Weights of a small text-conditioned image diffusion model.
Model: 15.4M parameters, arch dit, text encoder activation swiglu, moe top_k, patch size [6, 6], width 160.
Data: trained on regions of photos with short descriptions (Visual Genome), 5.5 epochs.
Rows from expert 2 of block 3 of the denoiser, named by matrix and row number. Rows with one number belong to one neuron. Each number is 500 + 25 x the weight over its row's rms, rounded and kept within 0 to 999. All counts start at 0. Numbers have three digits each. After the name is the row's rms in percent of the matrix's.
# up: expert up (model.blocks.3.mlp.up, 16x160x160), inputs 0-79
# down: expert down (model.blocks.3.mlp.down, 16x160x160, transposed), outputs 0-79
up.96 126:493473491476474532507510507536487502494487526518474490516501546527488526528513481505507486487470449525560505531460521511474552489499502507462512513480496562473534496529483481524533512507516493492469485522515508506495473488534533543510497515
up.97 072:524486516503509488473459498463506471511467524496521546498484551495496519478489500489515468521467465493536518520517491460512480448484478488517546486485506491506455489494491503473458463466561493472510525430476485529519476530485479523559509467
up.98 134:490479486523506465535512472547516489506454506481502520521556519469487456518516504479508455479498495536460498499485477482465504498505467434496508548490471465534540494518484448501501492533515505531499467490463499485461479484524473524509478501
up.99 157:469504504491454471460493496504451480461484505485483479513488479551521482521487558505488508469513491491499512513510538503481540487481497434513509488519521501510532481490487529496499522486538530524464474507482500532519511513495484509532465501
up.100 108:511502503501482484528507534502488507484495496497470511480457525603498471509464503501494483484474528503501500497492510466468493487518516500511503625527478514501469500565473493499504530472485480504500513456524489454523491529468474447521508486
up.101 050:465480499445512491469477499504489463465452515508476550532510514508472511496468519532510520494496465485496491517554496518451495516475497502466552478462528503465495523512513527517483519472549497466458494473512524475495448489476484497529505501
up.102 033:483493493484507493500496464513494509472479499479499557480496469472498489494436469506573510479487469497509519524538515510469480513516455495508562506510482515539485483507504484485501472465559476503510523478557464508492493509484511525499534517
up.103 134:472539502510497508480437503483473413496511514460527541506460465484480498534512511494496516495518488495510540506535554488494457482540512513476520484502484523512519465479509508544473495489498415491477495483514524495479499513489515534504481495
up.104 107:472574540572480485485499448501474442482482488469505530517481470495450532483525457496507471480525482485511543497487513488488464503470496529490514518479449514541470541487507504534490519506473493522513519516481481519498459487464489524507513477
up.105 101:472519516468525488486457453496545484505478455518531492500470520496497491485554478542513528537530501500490514527543537469530460538495527497450510504488489446502507536479487505515485525512497535464489475507500493443481502505498491551504501521
up.106 019:494495492513521438471507498541483504470444542502512567516510513493506521498479471524525525464492516497502487549520514468497526484481480511446560445458511500513513503497523499510482479480554548490476520496472513510479524494499480515509506485
up.107 040:480478527444527507478489520529453484516509515555541524496532482497488490522457505530497463481512468505532495461518502436510494512500480518492505499484485474494452520536463485517495485522549496495482516494481468503546518504530475474501540499
up.108 039:441505471498527445501500522498505503454470535513492537515518495494511474479480478533514484512517501541510491563530514487506464492480491493491577494473502525488470529535475527507483515465536508476511525485524498482508494512509452516535537490
up.109 156:489538520482533536532504504533534477527501463559509537496418517493501491487498508500482505523464446459541471505482514495505512529524448518501504511518491493521537496499410512503497455499550543507463477489459485463507463519488490503520481463
up.110 168:514535516513520534485512511502485471523469446580538539544473512468482491465473465498519504478457447509517494491513492527551455480506464493471516489495482507543542491496436482500488479501545490519521486456478473472519503519487479503528520457
up.111 052:496456531524488456479495484529506494488505480509490531490521491532525515524484514525474504480492506519511483513511514499444448477496510483524527512494511492534445527530492493486476475499535493481509524475511537521511444523516491521563545497
up.112 158:487506492538517517486497486496546497482514512501507556505452496496515503505511497544488476512554490514458513497517457481482497526492507472536505537495520528489504538503523530517523491507474539526507482472477459511521448518502482537513482432
up.113 081:464560557510508501505541530494489438489441522491517537507441459523487491529542486509508465465503456511511514495509547496497494465480458476504514486493458473498489516462496526522492496472507553485492468482486466527499510538485465511494514509
up.114 156:529484498498505491493485478490472505486500545480494548512511554494485504502524487481510500460518503437520501513491484524488480469549481505514503515494508484499470502556497551519498485500493473452515543478539473516531489516512481502515480505
up.115 157:497481497533488490457519491484493478518457466499532479470490501547532531517449496498485484489469499488528554506482523482487523461491472486512501508512518486525480472415508496505466485479504491491503547490477480527515511490475488538533478506
up.116 135:465479444510471464528482514441509462482466517514478521504509469460473516535466552462500510517504524500493539471527500469515523514527513521514504516484535502532470533479508520493548502516492469543505510540555498451500462466496507528527504498
up.117 030:461541487516516505478494510503496512449483512454475559499500514489485514532467511498511477462497516503523490539527522502496514452470474523544571454492551505497496524516512523497470519482556479503492513493490493519505505519501472517528519481
up.118 161:506504467477530493545498548515541481544520502497480547487462501505503488508493537451507509513503473500522488474539512503514442523477490495442499510499503512525504500492467497480553504506540492496482494494497489496522481530518494518510571449
up.119 087:455534484530487464459471485485479480457459495484490515516515485483481547497458524524542487528508475515495485515522512457506437460499566475520526506457495507501505492489484517449539465481527491458417500511474520513512466524508527541531492515
up.120 080:501475479457464510487490509505518495478459527482463560495542496511505539533484475513534499473497499520538476495501501487499491498544499539545547485486509508499502510540493513522487452449522508510498535468485506504504506537443513516511510508
up.121 043:500491484501529464473458501495488488468439506516486557526478515489497491501485492528523484477504475463509477537533535488472538492501461522499556457480513522506481517520509507515500538456543491498455505473512494519476506482461460538523506482
up.122 153:470514504544495519505504506511501453464492503461511553521419445484504512510521484522531503462517469499498519493509521480508505517491514466539510507518485527561475564476497468559473459491480485508502485507517507519465496532484505534500514498
up.123 078:465507512469494411511459506452497467465462525533461553504484500506492496511494499502511495547515462491481497543539509486497504442482488482502517495496464509499521504556487504505520485509567476485472484508501489506484523463500477539490503526
up.124 103:480501511499512505517480499522505467480514463442507569501502454526463466493490494521509490486517499471487522477500519444463522524555532487522511526489503577516508512494497488544494519476497451486481478501518506481476468492497486551512467515
up.125 054:476503486543494487494509510507502471511455504483467545491529473528449502505507444499521506432475515517486511554512523505509516465516472533490533492499505499486493511516531492493534494460529547521510499458478474476509462539490491513549473485
up.126 041:479478504489525466527520462534464511477451469494532551509536508470475525491484513544508541517467490502535471496512524507476489516511471512550554439521470505506513504509472533531465459489549475507475483493513522512512488497491486517520508464
up.127 123:494504517533481465509501479523512470506489500526469535519513531542476521487487501542496478508509509531500547493480527541459471489486472459514508514480486517501507482537511533460519524523494502525502509475500492499543462459521536529483507471
up.128 028:483510522510501445439502496504514481483431483519482537501480515506516515512512499522504504489500492495554452504523523520504500514512502545525566473463537521482494536537514481491533499470570499491461491496495471487475500491516487523527501506
up.129 142:509517506494483491469532526550482455487489513544494505490533526520509504532471485541475475509461515487498496540474501490476522487533511507506510511511443492475457472469477496521477429485497514543506511477483488530517473527480492508520495501
up.130 029:489482517510514462489461493498482518489446474446508539525547496516500496504484552529515443505471485507515484508541513470453491429501494476493559482541490485515505542525514483529514513480534533481515533469511495475524503536507479463534496495
up.131 073:500514504488503488456491533455493513460517490523494538479532552500507467470493497513495493533523473506544508496498489501487501504470519501520509497508532419523501481560540521465482521474484517462492462550474490476521509506510567520485484477
up.132 102:488517517495509521512472484481498459484454488525539536493461511487522510496477507538529534476533435505506516519535543504495517490542436475518509494469492467504501477486461544487470463467512536470514489510490512468479482499499514514515479450
up.133 116:536533501513521549513522490476506482493470482532484514492472546492487510530476485525511518501474454515543527526485548510499494526527475505532514506492509486516473467502436512486479459499535544489519516461474527487526485520547531522481489475
down.96 128:543512477495492474497517491471546494473516461487472544509494466470478506503541474508488508468515509524470520468504494497496475529491507475538463486502475496446473494505487463517477515509494536466535508482506533509529509519488530464491490561
down.97 075:490470504504505474437487470508483490489574486488505511487490531508504481559521505507530512492500478532509460504461499479524528511532471542495539542479483536505463535531499507494511507499519463458559469509498495489510472523484512463479537512
down.98 133:524500484532472543510494473495483480474525489513499551490510489464508508514504491531507470482518495466464501463486468481517485524505515469526470495477516462508472453474493504492483455488509482480523471497509545474497507541528531433498490501
down.99 186:516496471514496481482482498451515482488552473480497520503500494469493443506501481541515479504492481507502536503520455495474514523513489482510477490516488501457495500466494478533507528501517502419522486505545503491490503540478515475539491509
down.100 113:493511441490487495478499479468488536519478510502508449493492514526507518517470497534507482490493503516506501485485445510492502504506510542493463533535512469476496501540501452524493518515533491492506512531516514497535463522477511475453479487
down.101 045:508541464446487474531503540502469499549532476543509480534478556491455522539479511462532536525461506532486502503476511518495492549487510493519529526484536530487508515431455483482481492503486486490498545514488545479508487534513540518493504488
down.102 029:497492495435511469519509543488499458520471438496461487522497457511492476486497571487516514465502508536462513492470465529531499520463502501496515499431525504509508524451504465505531496530507533530520505490504511504494457448489549549471558513
down.103 132:480550436504496468484460497491490547502512485466531505507489513501512470497505538496511487512482465495487497524485488489494519525508496559569488503513507497457489541520488490450516518509514552501470478489494477502488512530485540475490529498
down.104 110:455544486550490489515517520501482547516508473461509516530448513472511515511462481506505443460467547522501465500514488498522484491455475540468516485515562492505502454511502480502510511502553531535480524527481485540513483526477502471499499513
down.105 101:447513508504503470515481505508509514516520461512504437473461460513486481513477510516516516519434516454496549502503489487513547481511459478517533547500523524461520489490511505493516550470493505493540460495490509491507504500467502468513512484
down.106 016:475537437491486548562483488486529501487540488536536517493464465463481500523505470509513555445493522489498482461484542517494505494507563526498461502537509517497479504520482483541507533523510524443506457524519476475505482459491524524517506496
down.107 034:516495497479499475501532529448532503498479497523541509520442505522525530497500535517501471535484507519523474491475496500499484566470544495483497510515491522458536501472549522504489497508491500455451505525478440486498496516480465444497504482
down.108 028:487524500499511481503510506520516456482469514521505492516500516543538485519521501508478518498494478470483499455460469496505484501468505543502456477481472496514460548525477573496498491521486484499490487472516523488523495494433542513498508499
down.109 159:512543492486467473516507503541559487470473496542473546545500459452512472487551490505485489502501535493453479498507461542540468472484500461549463481505521506489482519488522488510494506508489478499471483501465525519519550508517513496492520507
down.110 168:534522502506499470506488475518497496498472503568472523553492498456503474455546495528494489482531559525497495505461486545561492477508552483526477489492489499497490511506538538489481505518508480482480497498476521501512578497497514491531509459
down.111 038:491505478508503499513508501459519488455549528542500507526460510520505464460535509541501456538508489506469490466501551470503502482505522472479509524516520475465541509485509515488458511560492510468543512514527492513512478482519526451536490488
down.112 164:451501440570478472486522501542487508485493536516483504497489457508492504518452491495488531512496505543501538496518451501492519491470507508500488486471469481472494507485511506536523493495476512474544463488469500509565489470487526532519513470
down.113 074:485530495504484488503512505483538501485492517475513522508435515525500486490470480506509483436487535529491489450499477479507492556489514464499504508522489534528491517515479515466519500488518449513539486520510509518491451526477464513489478518
down.114 160:588470518484487493481506510483524504544499494459501448484472507496531508496480518489515484503503506468554508490527494483471514500532506510465500515504506533482531501411510465495517490478507534441541492471481482530537517492450472453518502495
down.115 163:489496531537500513504547498476508484528555460490541475465449480495492463493446547492482474466468495498524510485474442513469512504500552499502491515509486511472490483507480503507506532518496518491553485493450523499506518494486493426533506482
down.116 132:448490485513500499504493494508555475536511485486516489506472549473483473509517524445481513508498463487477470528500507466518497458540461518469486492507495550500540482488532493496480530504485560438478477511493494491477532512481492539514506524
down.117 028:513500498476503437504475470518537499449493476506495459481490482487478492479478481488495487477475574522456517507482529500473526478466518469475513479481501465508483474491491506479528483504515545498482498528535521488502497510537516506500495539
down.118 156:507521518488530493523493484559496501501462526528479539507514479537485476473507502458483512512514518503469480497516491506533481473518487522543449478524503520556518515516515508496469518532495508482449476492508491513531505503498516457476490492
down.119 083:451526513491509496492514476533484495490541469490470519502475506429465549496530509491496480525463557454483495501520533449563489527463488478535480492535505502504524512527543477509501509497511458508499502537509464498547518488519548494544476479
down.120 072:552509558500512505506522486493557466499512495496454509528479481518488519538515521501498486512462483475528562508541536497491495462528477498490500468488517472517480535457509490506508453494502480476542497478484527520503523496517475505499500525
down.121 039:450544497502481472482506457499530446503487463550478486508480510483503500497497490491527528468502517506485521479481486467503481521531508495486494520502487530440508503543486501504459524541491533488465520510509486540518535490518572479482505559
down.122 164:455522425534511484510503511494502548523529525490491540511466509483495502510491483497462510464492520486480513509540469488526502507517513502484488475535481494489508480515497535497531499493544505473516507519479501501507457524504534480483516558
down.123 083:473489521467503530501481486513456503514515494549492456480504468515471470535522494514519498571458483470500502518489465505471495508514484507515529507521470533460514489483539510498485481519503503493438484472522514533475478513517491541528462471
down.124 100:512499442484478497488510503514484471526531483466505461481511515526515511469509508527458484499456503474522484509488471475520491504527503513499506485481512530461491485506501555506510504474546561498538478483515530493515530494479533546496547533
down.125 052:484509501482485513470534517504499521465530525494566494515501522485577504485531506516477471509553514524462508521462468501488535489536508506505501535512493487465540530504497509528506478509518532526509534500492516508446498519473501534491514506
down.126 034:494533508527482529523469492502500496467500544530499511467469489535542492519473485484476563478492508530484499488525524552503514500492466475550510459504508482541502513510506479459468485530459505470504516505490465480489489537507515495476537487
down.127 134:528497490486473518511477468499502516470492462499487471490463532477521511502470531514542448490496498548538525460499467507479494486492481533485492480526496498467492509515528468486507493472515484489474475485486508487521479497454480488540505416
down.128 030:507438467478496472518504512505509497473487496487484519513501496469478513440494494525444491468498519476533499515459478486467470509536519457529469512517469499462484479471507525530477502474477471494490508457517489489495512511513465490516497482
down.129 167:521514526526486502490517497519522475513559500500493498494493473424501485536506530497490532467474482503504488444469435515505526503476524418530491527476518521475491475480505476503483496492475519543558489505512529526484521509496517486491485494
down.130 024:512512455460503510535500438466481510531508537517521540574524464513486486491537496534508527484491509506495519470517535484512493485516502508492516472514491498513531474535458500498483478499508489505491536487482524493516482488486473530497538497
down.131 079:448521507525531457502478478515516499528516480562528530517487482506502536471477497510505472494535499499519479501479485530493474504486506528499511530496505427515494489464467461510468477541498463503495470552491454441490498505524506523525457495
down.132 101:481530486475491472489538476511537512517533502525500499519495519542483481520504545542472530480483524492515501476496480493499519518522534508443504553502501530478516547501476473532495492502516443483497510530489475459495468482517514512507519488
down.133 118:527529515463493487489533499505556520527529500505487532519497473460488482571521514520493488507485533488494492471553445559498508484498502457514508505470496529476530512522541501513511529491514488476513489529501489507464469517450539448493511524