config.yaml
text_encoder_activation: "swiglu"
text_encoder_moe: "expert_choice"
text_encoder_expert_mlp_ratio: 1
text_encoder_shared_expert: false
head_dim: 64
num_experts: 16
positions: "conv"
lr_schedule: "wsd"
weight_decay: 0.04
adamw_weight_decay_other_params: 0
Rows from block 3 of the text encoder, named by matrix and row number. Rows with one number belong to one attention dimension. Each number is 128 + 32 x the weight over its row's rms, rounded and kept within 0 to 255. All counts start at 0. After the name is the row's rms in percent of the matrix's.
# q: attention query, key and value (stacked) (text_encoder.blocks.3.attn.qkv.weight, 576x192, the q third), inputs 0-95
# k: attention query, key and value (stacked) (text_encoder.blocks.3.attn.qkv.weight, 576x192, the k third), inputs 0-95
q.155 042 [120 173 140 148 135 164 112 112 157  68 160  84 113 133 153 120 111 122 162 122  72 133 139 116 151 179 160 147 100 105 161 106 105 147  54  79 188 125 153  81 107 156 132 175 151 113 212 134 133  97  99  72 102 161 129 146 109 133 133 119 183 123  91 172  97 170 123 135 144 146 120 120 149  94 114 174 146 158  92 207  76 141 119 132 173 148 174 219 143 124 141  76 120 144 123  84]
k.155 043 [133 149 133 153 132 138  92  74 173 140  70 145  98 102  73 108 137 161 118 161 102 131  93 102  65 177 157 132  92 172  95 120 107 156  89  90  97 116 171 196 142 110 135 137  73 121 189  93 100 182 121 100 136 141 144 177  97 179 123 115  69 106 136 121 131 170  98 140  81 124 116 153 138  87 159 115 105 167  87  81 115 101 189 127 107 139 169 167 117  86 143 165 109 128 160  59]
q.156 051 [ 61 128  98 140 126 143 113 176  88  95  69  88 144 167 130 152 135 146 158 129 144 131 114 140 127 176 105 159  75  94 164 142 135 157 130 127 149 125 153 131 128 149 121 104  95  99  81 135 160 110 124 169 140 125 112 177 140 101 139 233 133 161 112 146 125 178  93  99 153  90 110 102 121 110 168 178 136 157 150 152  61 102  88 139 107 170 124 181 125 157 115 146 110 127 204 156]
k.156 055 [164 140 142 144 111 113 138  64 104 178 115 187  92 130  54 116 128 176 103 140 113 127 118  59 148 154 121  94 127 119 136 116 120 198 158 100 121 128 121 157 164 137 132 114 124 105 132 133 126 163 151 143 112 153 122 103 108 139 124 141 114 140 108 166 126 197 125 140 101 161 110 101  84 127 114  94 115 253 126 147 154 160 162 150 120 213 144 146 144 120 132 183 126 153 168 112]
q.157 057 [ 99 140 108 105  63 160 173 141  70  94 110  85 116 126 158 207 127  54 248 159 136 174 132 175  92 142 124 123 119 101 131 166 143 191 162 178 117 179 123  69  98 115 174  78 100 131 135 183 135  94 142 103 162 159 162 154 107 141 142 114 117 161 171  67 184 132  83 151  86 141 102 155 160 177 110 128  84 162 132 111  96 127 109 119 153 162 166 179  35 150 145 151 138 123 192 129]
k.157 073 [ 63 120 153 136 139 162 130 149 147 129 138  74 154  81 188 144 128 100 128  86 104  94  79 111  64 107  87 162 112 117 111 151 104 102  97 100 159  86 103 162  94 111 132  86 115 105 160  92 158 102  98 144 152 157 116 138 145  99 143 172  78 120 109 141  83 139 110 182 118 133 133 110 102 105 137 196  97 171  90 133 106 183 137  56 104 118 144 140 131 120 188  63  68 180 119 153]
q.158 049 [134 110 120 112 126 132 108 137  92  90 101 106 124 117  93 143 127 102 133 183 110 133 162  88 124 143 158 168 124  82 139 106 142  93 131 106 121 100  97 108 122 122 129 133 116 165 185 126  98 127  90  90 121 176 134 170  97 169 151  74  94 114  91  93  30  96 161 189  71 149 115 119 121  79 138 166 184 119 110 127 201 173 117 144 144 122  98 169 102  89 129  73 159 176 121 159]
k.158 038 [ 72 216 111 144  86 124 148 165 103  69 125 181 156 213 141 112 151 144 157  95 168 116 103 103 127  98 168 135 131 136 124 139 137 134 148 167 127 124 147 209 146 142 135  99  52 219 141 193 114 123 139 127 138 153 182  95 136 121 131 102  97 147 196 101  85 120 126 109 187 116 132 128 181  81 144  84 127  88  99 151 192 157  94 157 140 158 142 147 115 149 139 170 134 156  76  85]
q.159 055 [164 135  67 107 135 106  88 111 142 197 112 140 146 159 179  70 128 158 141  95 148 101 130 125 160 107 173 123 150  97 167 112 102 108 167 164 129 122 122 167 109 141 170 126 160 154  96  95 106 142  56  73 131 143 119  96  72 198 125 123 118 102 158 108 154 172 175 151  86 133 111 168 108 112 117  83 161  92 127 114 158 144  73 129 138 128  99  95 132 204 147 151 143  96 161  92]
k.159 049 [175 147 143 166 129 168 149 155 159  95 157 158 104 128 106  85 126 118 167  96 136 103  85 167 105 135 136  82 123  75 123 153 113 116  92 131 182  93 113 112 179 169 169  89 143  80 104 145 187 116 120 146 160 114  74  88  89  66 195 171 147 109  86 136 142 106  97 116 124  96  93  86 152 134 119 157 149 148 112 164 124  85  87 162 115 128 102 171 126 142 107  97 111 145 155 159]
q.160 113 [164 103 159 177 108  89 165 127 117  99 134 104 109 194 151 154 141 129 138 116 136 105 104 123  59 156 108 150  86 112 119 128 102 162 162 129 130 148  83 103 161  69 126 199 102 168  84 159 105  93 157 155 137 137  79  94 109 114 140 139 163 129  61 121 126 145 132  94  91 133 104 127 141 106  70 122 106 120 107 141 127 141 152 114 115 135  98 147 195 125 128 163 132 144 113 128]
k.160 105 [170 132 142 198 136 147 163 177 117 119  90 133 132 178 173 120 153 152 100 153 175 122 134  93 108 130 129 112 120  85 162 133 143 119 171 117 116 171 131 132 158 118 176 100 202 135 101 143 164 138 119 146 154 116 161 134 161  87 159 166 122 185 138 125 139 201 143  87 132 187 152 136 140 157 134  86 122  26 170 157 143 101  98 100 116 107 139 118 184 147  82 134 129 116  65 132]
q.161 169 [100 113 114 121 110 136 117 156 161 119 147  99 114 108 123 170 151 125  92 124 160 139 149 152 167  98  95 146 131 141 143 145 136 108 119 134 150 156 113  90 136 135 107 136  70 121 140 121 165 137  91 141 227 104 139 108 100 156 134 116 150 110 236 113  92 143 121 124 153 126 120 173 152 175 138 182 142  95 126  95 130 112 127 114 167 132 186 119   0  88 107 144 162 164 148 119]
k.161 215 [148 167 131 155 127  85 109 146 123  87 100 132 105 125 116 106 113 136 186 156 130 113 115 140 103 161 144  89 123  93 163 164  88 130 119 135 103 166  98  71 140 140 168 165 137 139  82 168  84 138 127 134  96 127 130 110 161 152 115 162 208 122 108 114 174 174 137  78  66 117 103 123 160 100  89 150 139  78 127 152 118  96 136 129  99  98  81  99 115 120 135 164 153  42  91 123]
q.162 104 [142  86 166 190 100 143 151 132 157 130 153 135 121 104 139 125 101 102  45 116 151  88 141  86 160 146 102 109 108 143 100 131 120 131 146  91 120  88  95 158 177  84 124 161 148  97 115 130 130 155 115 127  51 103  95  98 158  32 154 212 172 117 105 164 133 105 157 145 154 128 144 127 125  87  84 101  50 172 146 114 100  98 133 143  70 140 112 144 228 131 131 139 106 215 180 129]
k.162 109 [155 139 121 168 124 176 139 134 181 116 104 140 124 119 106 164  98 111 135 160 156 182  83 162 147 136 201 136  62 112 146 168 106 211 155  78 109 156 154 126 165 105 154 129  86 142 159 155 159 171 169 100 150 180 120 143 156 166 129 163 114 105 105 140 149 122 101 144 147 120 120 141 164 170  68 138  80 142  68 108 154 148 168 158 147 182 160 148 155 131  99 134  94 138  96 125]
q.163 091 [112 139 103 165  95 125 151 120 114 120 126 122 100 108 150 119 116  79 129  77  69 102 165 123 159 150 128  82 187 255  97  53 135  75 109 162 130 107 113 145 158  99 116 117 135 113 115 114 187  90  70 142 146  93 160  91 144  95 130 133  93 147 190 135 111 176 129 178 144 126 115 115 131  92 142  87 132 101 123 123 133 129  92 122 112 125 157 107 212 172 162  83 111 107 145 119]
k.163 093 [116 154 132 133  62 143 133 150 121 126 132 117 109  99 138 115 109 100 147 114 110 163 102 134 113 159 123 134  99  50 138 163  64 194 161 124 115 180 147  82 134 150 142 109 106 168 112 126 139 167 112 115 154 163 114 105 133 137 114 143  88 106 121 129  75 180  73 120  78 120 105  67 206 167  86 186  92 199 101 142  97 131 166 112 160 179  94 131  49  70 120 150 124 134 173 148]
q.164 198 [111 173 116 165 181 195 143 165 104 138  90 151 124 154 179 120 124 149  59 104  93 120 110 136  88 152 151 154 147 130 125 134  79 144 127 135 109 138 106 139 173 110 159 137 120 119  94 165 128  92 147 183  45  84 114 149 151 103 130 154 130 132 110 155 172 174 185  94  81 148 139 117 135 107  75 133 152 135 123 162 105 114 100 132 121 121 163  94 193 167 181 144 100  79 174 109]
k.164 278 [109 126 142 134  79 145 113 168 144 136 154  29 135  71 153 161 142 114 137 114 113 120 115 158 148 157  68 110  83 112 168 160  48 124 136 121 163 160  78  93 108 141 130  74 159 158 105 133 161 122 116 131  97 156 140 103 146 109 155 140 129 113 183 104 146 163  87 139  72  97 131 116 170 113  86 205  62 104  94 152 139 118 178  82 126 134  55 147  67 112 134  95 125 148 124 137]
q.165 096 [ 72  37 144  77 139 189  80  93 143 150 180 117 180  78  85 143 112 126  52 110 113 101 139  99 137 163  98 135 109 126  85  89 149  64 100 131 136  97  86 171 151 132 104 131 119  98 153  89 144  53 118  71 121  89  90 129 139 106 133 136 114 173 147 119 121 112 146 133 167  99 134 120 107 120 105 193 153 153 184  91  97 142  75 100 136 126 156 127 174 139 122 116 103 168 180 143]
k.165 097 [132 136 100 114 128  90 122 159  74  96 103 121 109 142 140 144 160 131 137 147 132 149 165 183 174 118  87  80 195 195 117 101 164  99  96 204 124 133 121  87 161 125 131 126 163 145  88 131 120 116  89 109  94 121 168 121 137 149 113  75 143 153 166  89 143 123 125  62 112 127 110 140 157 143 131  64 178  62 155 135 149  92 134 159 135  92 117  66 104 117  88 152 187  34 108  96]
q.166 078 [103 138 156 107 170 175 113 129 138 103 118 157 152 119  91  94 166 184 111 157 125 135 137 143 147  88 136 145 157 132  83  85 198 108  61  96 139 147 153 169 127 142  92  68  73  97 156 125 137 122 107  86 107 135 138 193 160 154 128 104 103 156 165 164 127  97 140 142 127 176 117 148 102 140 145 180 149  60 123 102 134 142  92  97 145 121 191 139 128 150 181  94 134 149 125 152]
k.166 070 [ 97 155 122 109 149 146 122 136 130 122 146  94 103 130 184 183 144 118  27 129 121 139 135 141  79 149 114 188 141 106 183 135  92  87 151 125 157 120 131 128 135 107 108 145 148 147  92 146 125  72 114 133 185 101 137 117  71 111 171 107  89  82 124 149 120 134 142 147 112 136  87 176 110 162 100 135 189  69 147 113 134 111 137 101 146  98 107 191 113 133 154 109 135 121 143 138]
q.167 130 [ 81  82 134 106  94 118 153  99 124 128 153  95 130  91 123 129 124 101 185 135 154 134 158 118 156  93 109 127 145 138 103 131 147  95  98 125 146 167 125 130 110 146  85  82  98 153 141  91 142 122  88 105 217 128 150 134 119 172 135  97 102  99 175  99  86 102  92 149 146 124 100 135  93 180 171 187 152 153 144 120 130 143 120 123 144 151 165 141   0  77 123 115 144 155 137 149]
k.167 130 [103 116 144 125 121 143 122 160 162 132 123 108 172 191 155 156 144  80 179  79 138 115 145 132 125 104  97 194 132 130 104 105 167 131 143 103 153 126  72 136 105  84 104 118 106 112 180 108 136 116 102 131 123 182 149 157 143 127 148 149  44 152 129 108  97 117  92 150 107 112 108 125 119 118 162  95 105  83  91 112 141 174 126 110 162  58 135 166 209 137 153  66 110 164  70 170]
q.168 072 [110  90 148 126 118 121 157  71 127 123 139 145 159 119 139 142 128 128 132 102 146 161 164  84 137 101  93 142 141 150 105 130 174  97  77 111 135 120 115 134  95 105 107 145  99 119 117 113 100 152 111  67 206 167 156 136 134 167 181  77  59 113 105 104  87 172 107 162 148 124 113  87  94 151 175 132 141 130 118 111 122 171 134 114 155 118 177 148 114  95 129 102 159 147 114 127]
k.168 078 [ 74 135  95 145 133 171 110 160 175  94 102  91 177 126 160 176 134  92 130 113 141 126 120 166 115  93 117 183 186 171  87 157 158  82  82 124 127  79 113 142 114 129 130 141  96 129 163 124 128 140  76 124 126 148 158 164 126 152 120 111  91 116 103 122  71  30 150 130 156 144 111 122 108 127 163  98 139  83  69 105 146 140 126 129 152 136 146 120 164 147 178  65 119 126  55 143]
q.169 062 [ 91 150 122  64 181 123 144 109 104 140  92  63 194 139 177  94 130 198 159 143 106 104 152 132 126 169 173 158 122 124  98 108 123 101 114 150 127 116 134 147 105 166 176 118 118  83 137 154  85 121 151 115 124 139 131 152  96 113 167  99 137 150  99 137 142 154 153 168  88 139 112 151  88  97 156 103 179 107 147 111  90 122 118  93 148 129 156 133 164 146 162  89 132  94 154 138]
k.169 070 [ 80 161  71 123 155 172 147 164 188  75 148 205 152  57 130 128 118 143  98 107 118 106  91 146  92 164 147 172 188 137 123 144 152 101 122 114 174  86 158 175 133 175 159 109 110  85 157 157 124 111 127 123 170 108 103 133 136 121 159 158 118 108 123 135  89  69 161  93 157 123 111  77  92 154 144 162 144 147 128 139 122 117 117 118 125 151 121  95 109 184 134 109 102 114 170 157]
q.170 051 [179  91  89  84 150 163 122 169 131 152 134 136 148 134 110 117 103  85 163 117  88 131 129 146 119  91 121 129 144 152  84 103 147 106 193 233 102 165  99 145 111 145  95 108 138 104 142 109 122  60 122 125 152  86 115 159 154 119 137 120 133 136 180 118 117  69 153  98 127 142 115 153 121 133 109  98 185 122  91 115 142 139  68 148 113 142  92  69  94 175 151 126 141 130 170 125]
k.170 062 [108 160 195 129 128 130 179 123 144 120 112 205 107 136  99  99 112 109 136 114 160 103  82 105  82 139 131 181  62  57  96 147  97 211 143  76 136 119 145 129 122 100 140 112  67 129 153 150 139 105 113 103 116 172 112 111 125  57 126 139  86 193 114 163  86 146  90 171 103 126 169  92 124 138 144  94  67 196 135 144  83 148 156 149 114 168 132 153 127 127 159 113  85 184 121 153]
q.171 071 [131  75 100 137 142 177  77 167 154 154 133 205 107  89 136  97 149 142  82  73  89 142 124 116 150 115  96 114 149 167 119  87  88  46 129 135 116 115 101 126 164 137 109  77 168  62 112 115 124  52 114 119  93  67  78 103 163 135 105 137 192 136  80 169 157 127 193 113 153 123 134 128 155  82  87 186 156 100 138 130  79 107 141 103  84 100  83 116 198 153  86 104 121 110 116 140]
k.171 088 [178 148  87 122 155  88 134  86 100 131  94 196  96 112  81 103  90 143 111 184 127 136 116 132 176 130 147  81 147 135 136 126 129 177 164 143  62 158 158 117 134 175 156 161 142 124  93 144  65 169 144 127 110  66 138 142 140 159 147 121 192 100 133 132 138 126 168  81 125 119 116 149 145 136 107  58 144 141 187 141 115  73 120 170 106 169  81 135 111 101 104 171 168  85 185  77]